{"spec_augment": true, "text_encoder_bias": "all", "text_encoder_qk_norm": false}
Rows from block 8 of the audio encoder, named by matrix and row number. Each number is 128 + 24 x the weight over the matrix's rms, rounded and kept within 0 to 255. All counts start at 0.
# fc1: squeeze-excite reduce (encoder.blocks.8.se.fc1.weight, 24x192), inputs 96-143
fc1.0 [ 97 181 136 174 125 119 138 107  78 155 133 148 121  88 115 124 102 149 110 110 104 100 125 113 123 118 101  96 136  89 118 122 140 124 131 117  99 121 119 137 153 158 106 114 129 120 129 127]
fc1.1 [165 160 150 111  92 125 129 123  90 104 107 161 121 135  96  96 150 136 154 158 119 141  90 108 151 122 108 132 104 119 127 131 140  95 130 145 157 143 149 107 137 125 114 102 142 140 151 174]
fc1.2 [103 115 122 127 147 111 129 127 153 140 139 106 126 123 148 148 108 140 138 131 161 129 109 143 142 112 107 128 122 106  87  99 147  84 125 112 135 133 137 124 115 112 116 128 144 126 120 133]
fc1.3 [144 170 146 124 118 106 156  90 180 132 152 154 141 118 108 131 145 151 147 150 157 132  65 106 138 146 136 133 154 122 153 134 166 113 100 116 145 124 128 139 178 106 140 117 150 145 118 151]
fc1.4 [ 89 184 124 181 141 118 184 126  89 129 122 154  45 105  90  97 136 106  77  84  41 134 114 133  71  97 134 130 163  51 118 106 139 122 132 100  55 144 130 112 161 112 129 119 154  89 129 130]
fc1.5 [132 158 115 129 101 137 114  91  81 151 115 154 157 117 126 154 134 146 111 131 109 160 143 144 118 123 152 150 154 112 136  90 132 121 129 136  99 153 112 128 132 134 158 143 103 148 159 117]
fc1.6 [143 109 141 149 161 139 121  95 151 125 119 127  92 142 133 124 139 109 108 116 136 117 155 123 128 118 149 121 124 124 123 124 108 122 119 100 124 114 130 123 141 132  92 115 143 145 163 129]
fc1.7 [133 138 127 106 110 111 125 111 160 144 125 117 136 119 115 126 110 125 166 146 123 158 121 118 128 122 142  95 135 139 135 115 124 131 136 115 140 128 110 124 106 106 144 112 126 165 113  95]
fc1.8 [195  90 128  53  91 128  95 128 166  86 176 128 174 110 140 173 123 146 178 153 208 157 113 150 167 192 172 146 111 146 153 183 119  82 145 185 177 162 178 155 149 144 173 103  92 155 135 136]
fc1.9 [101 134 174 145 134 159 125 111 127 156 125 111 150 115 150 134 122  96 138 141 115  93 124 130 128 100 109  99 151 137 117  96 121 137 142 127 123 148 120 148 105 110 137 127 103 130 137 100]
fc1.10 [151 105 134 120 137 156  86 158 174 110 117 136 159 159 129 149 107 118 130 177 172 139 144 125 165 130 138 136 110 157 137 138 136 121 127 137 143 126 127 102 110 143 133 113  91 176 128 123]
fc1.11 [ 71 142 139 162 112  94 139 120 100 131 105 157  66 110 132 127 156 139 114  71 109 125 100  70  89 122 162 121 140  77  97  91 157 128 115 109  89 113 141 120 157 124 169 124 139 120 137 190]
fc1.12 [137 149 113 153 142 106 127 117 154 150 129 108 141 126 109 153 127 141 120 128 120 125 165 126 160 127 116 131 115 127 131 134 131 160 110  82 104 157 153 108 151 123 156 126 122 122 116 128]
fc1.13 [141  94 128  90 115 148 113  87 116 126 122 144 170 102 131 123 142 117 152 159 175 192  68 126 155 139 143 154 101 141 149 118 182 105 124 159 160 123 162 188 128 139 153 112 137 133 152 153]
fc1.14 [118 112 131 117 106 116 124 131 130 127 124 119 120 129  95 143 148 148 104 108 120 100 148 126 144 113  86 112 123 125 133 144 128 128 119 120 124 109 129 108 131 104 121 133 111 161 138 107]
fc1.15 [141 155 111 155 189  91 141  63 123 107 175 121 126  88 135 172 139 147 107 112 110 159 212 176 112 136 124 131 182 130 114 111 135 107 127  95 150 140 110 149 171 121 133 227 120 169 126 125]
fc1.16 [156  74  98 110 115 146  72 151 163  98 122  99 149 167 170 148 107 110 149 144 173 158 131 181 163 122 126 118 110 134 175 159  78 128  96 164 185  97 151 137  78 152  91 121  63 168 109  68]
fc1.17 [137 159  95 108 108 151 164 166  81 136 123 174 138  81 106 134 141 131 149 115 135 125 115  90 138 120 141 129 101 122 113 124 165 108 157 131 112 151 135 163 153  97 166 112 150  92 147 182]
fc1.18 [127 149 133 128 153 108 151 125 122 130 140 105 128 126 136 145 109 129 135 149 158  94 147 129 113  83 114 144 125 147 160 139 111 128 156 112 108 125 143  94 135 137 119 111 110 132 149 104]
fc1.19 [143  66 158 138  98 137 129 115 175 144  89 147 143 152 111 110 120 103 138 149 155 114 119 153 110 150 139 123 144 124 137 145 129 112 112 150 123 136 125 141 135 138 132 144 149 122 145 119]
fc1.20 [113 176 129 116 125 123 143 119 136 106 137 117  93 119 128 133 130 114  96 139 124 121 138 123 136 131 111 109 120 134  84 110 147 114 126 133 131 111  92 138 124  90  84 132 145 151  94 121]
fc1.21 [ 99 140 114 144 117 156 177  94 109 148 123 149  87 140  96 128 135 112 115 111  98  97 134  90 110 116 127 154 117  94 132  89 142 106 135 118  97 164 130 104 156 135 125 107 129 106 116 163]
fc1.22 [171  95 136 115 117 164  95 135 137 142 116 137 128 131 115 124 133 128 190 126 138 135 139 157 129 152 133 155 116 121  92 126 155 118 151 149 159 131 135 125 108 101 139 126 121 100 162  97]
fc1.23 [113 160 139 126 122 112 186 107 109 133 123 115  78 126 110 101 155 104  81 112  70  98 100 120 104 145 105 120 121 111 134  51 156 111 155 135  64 153 172 151 133 121 166 146 150  92 120 166]