From a checkpoint of a small contrastive audio-text model.
Training: adamw at rate 0.0015, batches of 128.
Data: trained on read English sentences (LibriTTS-R), 15625 training examples.
Rows from block 2 of the text encoder, named by matrix and row number. Each number is 500 + 25 x the weight over the matrix's rms, rounded and kept within 0 to 999. All counts start at 0. Numbers have three digits each.
# fc2: MLP down (text_encoder.blocks.2.mlp.fc2.weight, 128x512), inputs 256-383
fc2.35:491491495482505483506489501484506493492467501505499523495494494484475499488496500504508477499491507496478478503500503501513499504515500510486501490495484503492496498480505516496492488524483496461500490495527494495497503528505492497503492471498486501490500504491488497498475516505499498461469509498511505476525498502497500489497501467493503505466478485505497490498525499500510500494498
fc2.36:504508476528526500527498525469496470493489517514507538489498460492502515519469511486518494517526489462506524498510501466520497507516473554506527483498526455511490492495491584500463522552466506508497470492583490511463470511496486497508451489491455515525499526466443506467503532505498503488502496513492507532553516477460494487462450493502516494486512503495430466507576477498532489508466
fc2.37:496499414508514533509484493412500456506507529520520470468510408490460501510430508497490502498510482389475522506504505360476478496488405583498486443420484405502517520507496511466502494492492498525461439522427470500400392441510466492502383504486438507509503504514507497363497510507497494541532474498500500507463439492377493483435416568421485513480483503480506487491514493494491517480435
fc2.38:493483486500541506504471537482507491492514534507491505491523487502492511496486492485518524504529489486491509500494493486513487506530484539508503478508486490516511493474492591489498484480460490509502492496466496514485485499504478475509478502496486497492501525485516510483518502502501502506493504562541491535507501507483486455484488542493528492450488505492527510495595494500507501503483
fc2.39:497497492496473520507515521480500493495496489505474503516458487486427492478494499510484497496489496490505514491496503493465509502500495479513496498496501489490522517496502516510494510528546503509496487509504508498490493494489523512483487496498484517476499514510492512492497489492474498493508496481492501472512501495494502528474484531506490507522488483499485484492529519501482486502480
fc2.40:495502545508504481503524456545503520493506483497510491490516555514569497488541496504501477496477499550499479504503507558513490501484544435500508549537491543512494477503498494496508523506513500487515530494543518498542542522493503506506561492506543506502497506502501471555490514503505500486521501510500493513515535498548515516543541434528503514521500505510487503501489501503503499491537
fc2.41:495500500482492521486524514499506505520512499494489499516502510516502502521501492503505516502524485491496556488490503496531484503505498578523495516511502512487488509500492493503516489514500490518526511512539504496510495483496484486488501511496509496489497498517548515499510500497496500522476522507492503497504500523501502479521511542516506505495499522498485499495484500501497498515521
fc2.42:501497499494512520506511463516500506514535520490518482488544506532515514513503497496514508498511511505516495510497500496475486503518498513490494496518484512493514536508495482488552491532518503530505509504428501499498500514520525501502510509499521520516505496514513509493520514497491498541552498527532493507480483542501497516517510522496518494495492539507592601485485498509499513477497
fc2.43:499494496493511481486492512498488508508514476488488496506507498512476500505497486508490501492502522496492512495492496494484498488486498457508492509499508492494497499502487489499500503493499499502514503481487488514499495516491528498505500520492498498501499490474460492495518474491502490501467502484487509468486495503496506511498496535494482477502495497502487500499478501490504492488500
fc2.44:504492481496538519527508469461517482490504523526517535482567469507507534499491513504560489504517538476514489518510498466540504505527484503480510468482516475520525460491513513502514537431535499455512482507516517538464480539506477545509470489516474541497505518504499538475472548512494521465540495535540524520516502530473519520471474477480503504473511569508593555493546496516527498486462
fc2.95:492508489512488495503481480484503491508501474504498490498487488482477491495490507495487501507504496489501444496504496483440508507499487494492505479486513488501498466496501502502478503490480502496497490490413499493484488488494497514503485500515489492521512511498503487484519483507497498503492498493491493523484485476485502501484486482484505495502504496505467484509491507494498507505483
fc2.96:526506522486513477507471521509493507509488439502517511523488518507462507513521519513526502509492507518519477500505515522479512507497519547500504525491497511505502482505512478516478478451472499485525510493455495493511521522507515501506525504508518496503501499494520491526522505510496503502482514465497528499495524489522505490497507555513502495499512489504499485509479494489513494518524
fc2.97:510493518471456509545473484502508475500461446517518527489412506454425479510519543487526455516451478524498450501523500530428469511497519426483513503484511507500459448501508459503459482410462507464499498499390498464500527503504507528495518486504509506490517504478486458523444536518494515475424503462438502468499504451522496493485507422493458502474471467505481404498456490495497497520493
fc2.98:499507510509505513519555510509505491471492464513488494516487506505484511479515512504504470500468495510542513490521511505490488507481511528491510527530483517499502430512508454526480518469557485489535509509493533495496505506500493512502515502514502518510484527490511494510463511498499499501534515495482517518505533487506505509519519472530459531537493505498468449506444509512483477519496
fc2.99:503495491496506467510508503477505488498497500499520500494504481508517501500490502512524487499490500484499495515502516477514496508488483570481493486476465486497508466486501519490494482496501500493495483489529493496483486491506504495500486491502490503511504493510485496478490520508503483496473502490511502485526501505482507492486485487479493511496501498505518499490513497513498513468484
fc2.100:489519458530485520501544497464515501506501512505500510512518449509516496499464498501487490501484512457530503491509497428516511491491463563500503457460518454481520519516501487506524522540548510518488477511549500514461458492496489522502443502505464507510505501518510522438495520495492503510591498488479517518487462504441515535467451523467496502528517525499514529502467510502497511502459
fc2.101:494534499528529537475489451512504518521529533509524480506519500530491517520501490502507523510500486501497495489475499504475493493504495395523505500529517510504505522527479508502557527495498502506479506527454511513509491490515505486498513531475506496522484513533535516496504506478503500485565496536545496531520501548502497494516517442510522504508540534489540545486503485475513510515508
fc2.102:515482528490497470513518528513488499486481502501487532506499529466532508497526488489532492505501489528487551480489504533572497498513526588510532519540514537503467525458488544502439517525441504514508519483568515493517528535482500497516517490487515489498492518443462479528486539502511517518433498523490490499550532469532506506516522626521517499483497475499482484514525476494540486511511
fc2.103:495504454529507511494525518466502494494516462502510489512486457508535500488455489494490485495502488451494539490492495433528497499489457541510497457456502465499503498517485489498517508496508499524472474506547494501470454450508478499501461518494468496493501495497506519448517479500503500537508487503496495502474454515450501508482472556462525513510490506489522501494454504498490505507471
fc2.104:508496507508507493489492485507486517507529464490497504508517507522522492516502490503481528495505511508512487489496490506491503492485507491508505500493501505500499494508491485495507519527502494504491514493473497510513506502498524501505514520500508497501499492506507482509528447492494490505494498510527501535497494495512500508512517513497503493495518494497559535500457497484514494495519
fc2.105:485505503531518489497493512506502509495513515500511502490497507494503521502504484498509500483503503507482513502499498506499492487516505457509512509515498499514514486525489517493508519467514499494485499500515499518506503485498511507513508512489501488501485486492467527509483494491509486484530483511482502508500513488507502521501505477515502502520502509489490466494532497510511506485501
fc2.106:522498522483466470476461526519482506512507521483493517514519525514541482494515506491476530514516500524496483506496496523515537505493518481496476518526517530500478482484506491502502498516478507486517522485524500492523521519505492495498532517512519492509506502494510499532543479506494506499472485472509499477512505510524502501531521497510504486506519483518504530509514506494498496504527
fc2.107:493491500528499510509482504483488480482502527521503503484468493491501512506499484506498490500515492504465548500492496509522492501504503479518506483486488500522514512499491527487495512495509500516478490509542497503490502496499465497508490483487478496509492512500484509506484486506504500491476490507493509518521497489500497493481491485492512518506488496494484472498539497499505511496485