python train.py --n_mels=80 --hop_length=160 --win_length=512 --vocab_size=8027 --encoder_activation="hardswish" --encoder_kernel_size=3 --encoder_widths=[192] --text_encoder_positions="rope"
Rows from block 3 of the audio encoder, named by matrix and row number. Each number is 128 + 24 x the weight over its row's rms, rounded and kept within 0 to 255. All counts start at 0. Numbers have three digits each. After the name is the row's rms in percent of the matrix's.
# fc1: squeeze-excite reduce (encoder.blocks.3.se.fc1.weight, 24x192), inputs 96-191
fc1.0 098:114158123133183159113130131167156110119109193140124160090182149154143134129097140124073136137156185116131155152104153162162126127147157125138119111140136108139079086119125103069106117172118135161149137177119090140152129189131115161138135122111140127106106156119202116106126164108133115133
fc1.1 123:140134175136117147132158166159162068142105156127111134136153131149133138145136137147128104128126158150137121149114162165120171153139170131169149121151120128138089107160152130151154095133142176164128152154134088138136097125140110123155166148174156139147130128147165149164090152126134084131
fc1.2 083:125135139120128143122116127113158135177107175105110163145111102136088163132138152171156095120132124084133109159141116075122123127105150135078088110149106113105131122137121170136137068084153174105119157132146132123081144148106115142126111132143112133127133177113092159155135142148133107123
fc1.3 103:133160127156131088140117126139136146123145099082097106133126099081118140125127113082113113126098117104155121103138095081099167125110157125114147190149071099112134111101116145090129092137151116088109156163144120124053137079141105145155110131187181155121153156141108155092148109101125131136
fc1.4 081:098170135145133086104112152111129117181126107119132107094070124125109149142095121133112159148165138102134101077099095139143121130116124081129128166158133137122091097102151113146074132165100153118105111104146131108142158182099139110106164112128095100156134096100150133130128123156107120111
fc1.5 080:121071134081137186098112128151143114085137073157097084112131130138118094104117095106136114127133125133108113131125133100075118096100156122136110085104127122151127179179088145149122183140088119147105145115135116123144147127140104140142181104115134114105125118146130154174121159128122098121
fc1.6 121:143143151182133151136155125140152109119127096096086146159140165113161144170137145173134071126097113128154116138133105095110150174101156145151123149116102133141128101125150136131161109132171115107139161136133100142069122114147123097125107171145149150135137162127128147148175140111188134142
fc1.7 078:139103152139128125116160118106096154142125111143119133107112165141149127130125188114109114130173068135132093152126144144130095150077157123107119145158105159135148124146126151149104164097161144157127115138119144093126110100077113103078146149166126143124134116149122119192148118124099089121
fc1.8 138:126133122126155138113131154112117120149137145150086160109134116148143102115120132119092149130155135144114130125126154187132123129154118113139123089160176120156089127147144080161087129136129132184155124142103106122155127137127141162137136141094121089152122165131130121127098150092072102069
fc1.9 074:060138135087139164109139077124136120143142104109135144163123125127177138080090141144133115137138134138099111128119094077127098115098105089110102086130159076108144145088093142151121120165109078136134130138141123113164155138128133072130123135153162159117122102128144097110178139163137096121
fc1.10 078:095105137134202111128117140134135118164106142148150106140126118131145121115169123077109142088151145112062087107159113139112114151093128179125121126123179156101129143112114118095111145142126172128140090100117105105094111163138147119093129109103130126115113127122114088104096151152135176126
fc1.11 119:110117139129180118136151159111127122121089199162129148083167161150133113118113143082112161146159138139116115176120162162167143136155121130124118107124163134129095134142103096128123102152114146158175135149131101139146127178146124148159144132098135123148137150149119069126078128125086097120
fc1.12 071:138145095113168126140103101139166145117119156140116145130109152137111142094134111093120132159133142125140140107198157116098162133147121089123116143115118112124146135134100097129117143080086142134079102131148140100149107140084123127102133155175113113119133145102187121159147113154132121159
fc1.13 073:150105152089094108146180123129137116148098120108141113119140120129099120151084133094107151098134112144113163138122135123095127136130120096152118121087110137133110139137142102121145097112134150087141129101066109104117141107098139147087094138130117128104105145106099139101113138147125142085
fc1.14 127:134171135143103100148117113154111155141137080083083119134112139157126141152119151178134097151126165120147109115119071046174133133137127150129137145142103155152135136102124156093146107140138118092160126128130158114109147049123116103128073118144135123121118124134123145128128091121142143131
fc1.15 079:135141145139130126111142109103135159110164144110093127116083086099099124114129108120157140110127088121162103116125119134131085138124129092109111089087096122096090139170112074094085143122093101096082111094148133100121131155108132125116076115108136110105104134157094122135134131108110132120
fc1.16 107:108113133120160163118184105099153111172133171167107135111156120139120138092156131112124139131138128119141155187099179173122122132147127144128115090179136122152106120141120102189114116165122125178149107144117115123119126127148166140137167176092128128130129139139110131154089174094093093129
fc1.17 089:142183131161134143164101143141152119152101119157120109134116124140126107111122146194154094134128149127160115117110134083133156152124122142134129177103144164149150124151143163124132129159152158080156122121103156146090108091153129097169120117154147147113128158186151166124159137099129114173
fc1.18 107:144158111146140133158157128099132111147124120142117121158139140136140156165154144154102114126107107133134137153136100074137156152141155173151124199149107096144156101127149165109127085129153151143149116147072105147143137098162099114142145150074130160126196165165146153155152125099142110143
fc1.19 116:107096122117170142100128183115111095125112150145126161118122107135144131116121139076114142132147147124133132137115179196120116146134148132163147098157150125127084125161142089172110111110127145152144128156119070113152134161148144141115157139127110146143108146143143083142103124093074096138
fc1.20 083:091129166104155111127164182121100124149080157154127108110128136112148171146123123123167127112108137125161134087085124173094136159127122121167124098131156158115129104165135157173122141126095122150166132167168124173143128138140125163068140155116142122107133148115136160142096178078124141111
fc1.21 083:116113080120125155108158132117126138135155097172094094108125145138146130147129100119148156132101075165122090132114130137123123113097114108121151134133081134147163120125108175131147104127171112117130143135154154153140131139118148152156136091113108073130144107124157126116107131134152122181
fc1.22 149:133137137143099118144113132131143128106138084073108100138142141120133170148138146155132088123125123112127119102129084080171145136137133136111160144135088126131153155087124154089159119132164097082128103110144163134074118045137128104156101120130143154113122133119163138135128096118169161142
fc1.23 078:096182127124078137159121113184064138118130159121118089138115137150106128080160153065162120144136129138123129150107158145111132167140148119117105105144113109141187119126102078097142139105120108146124087126123107134155140117116128140148126100088149137147120112163118145104132101145077159117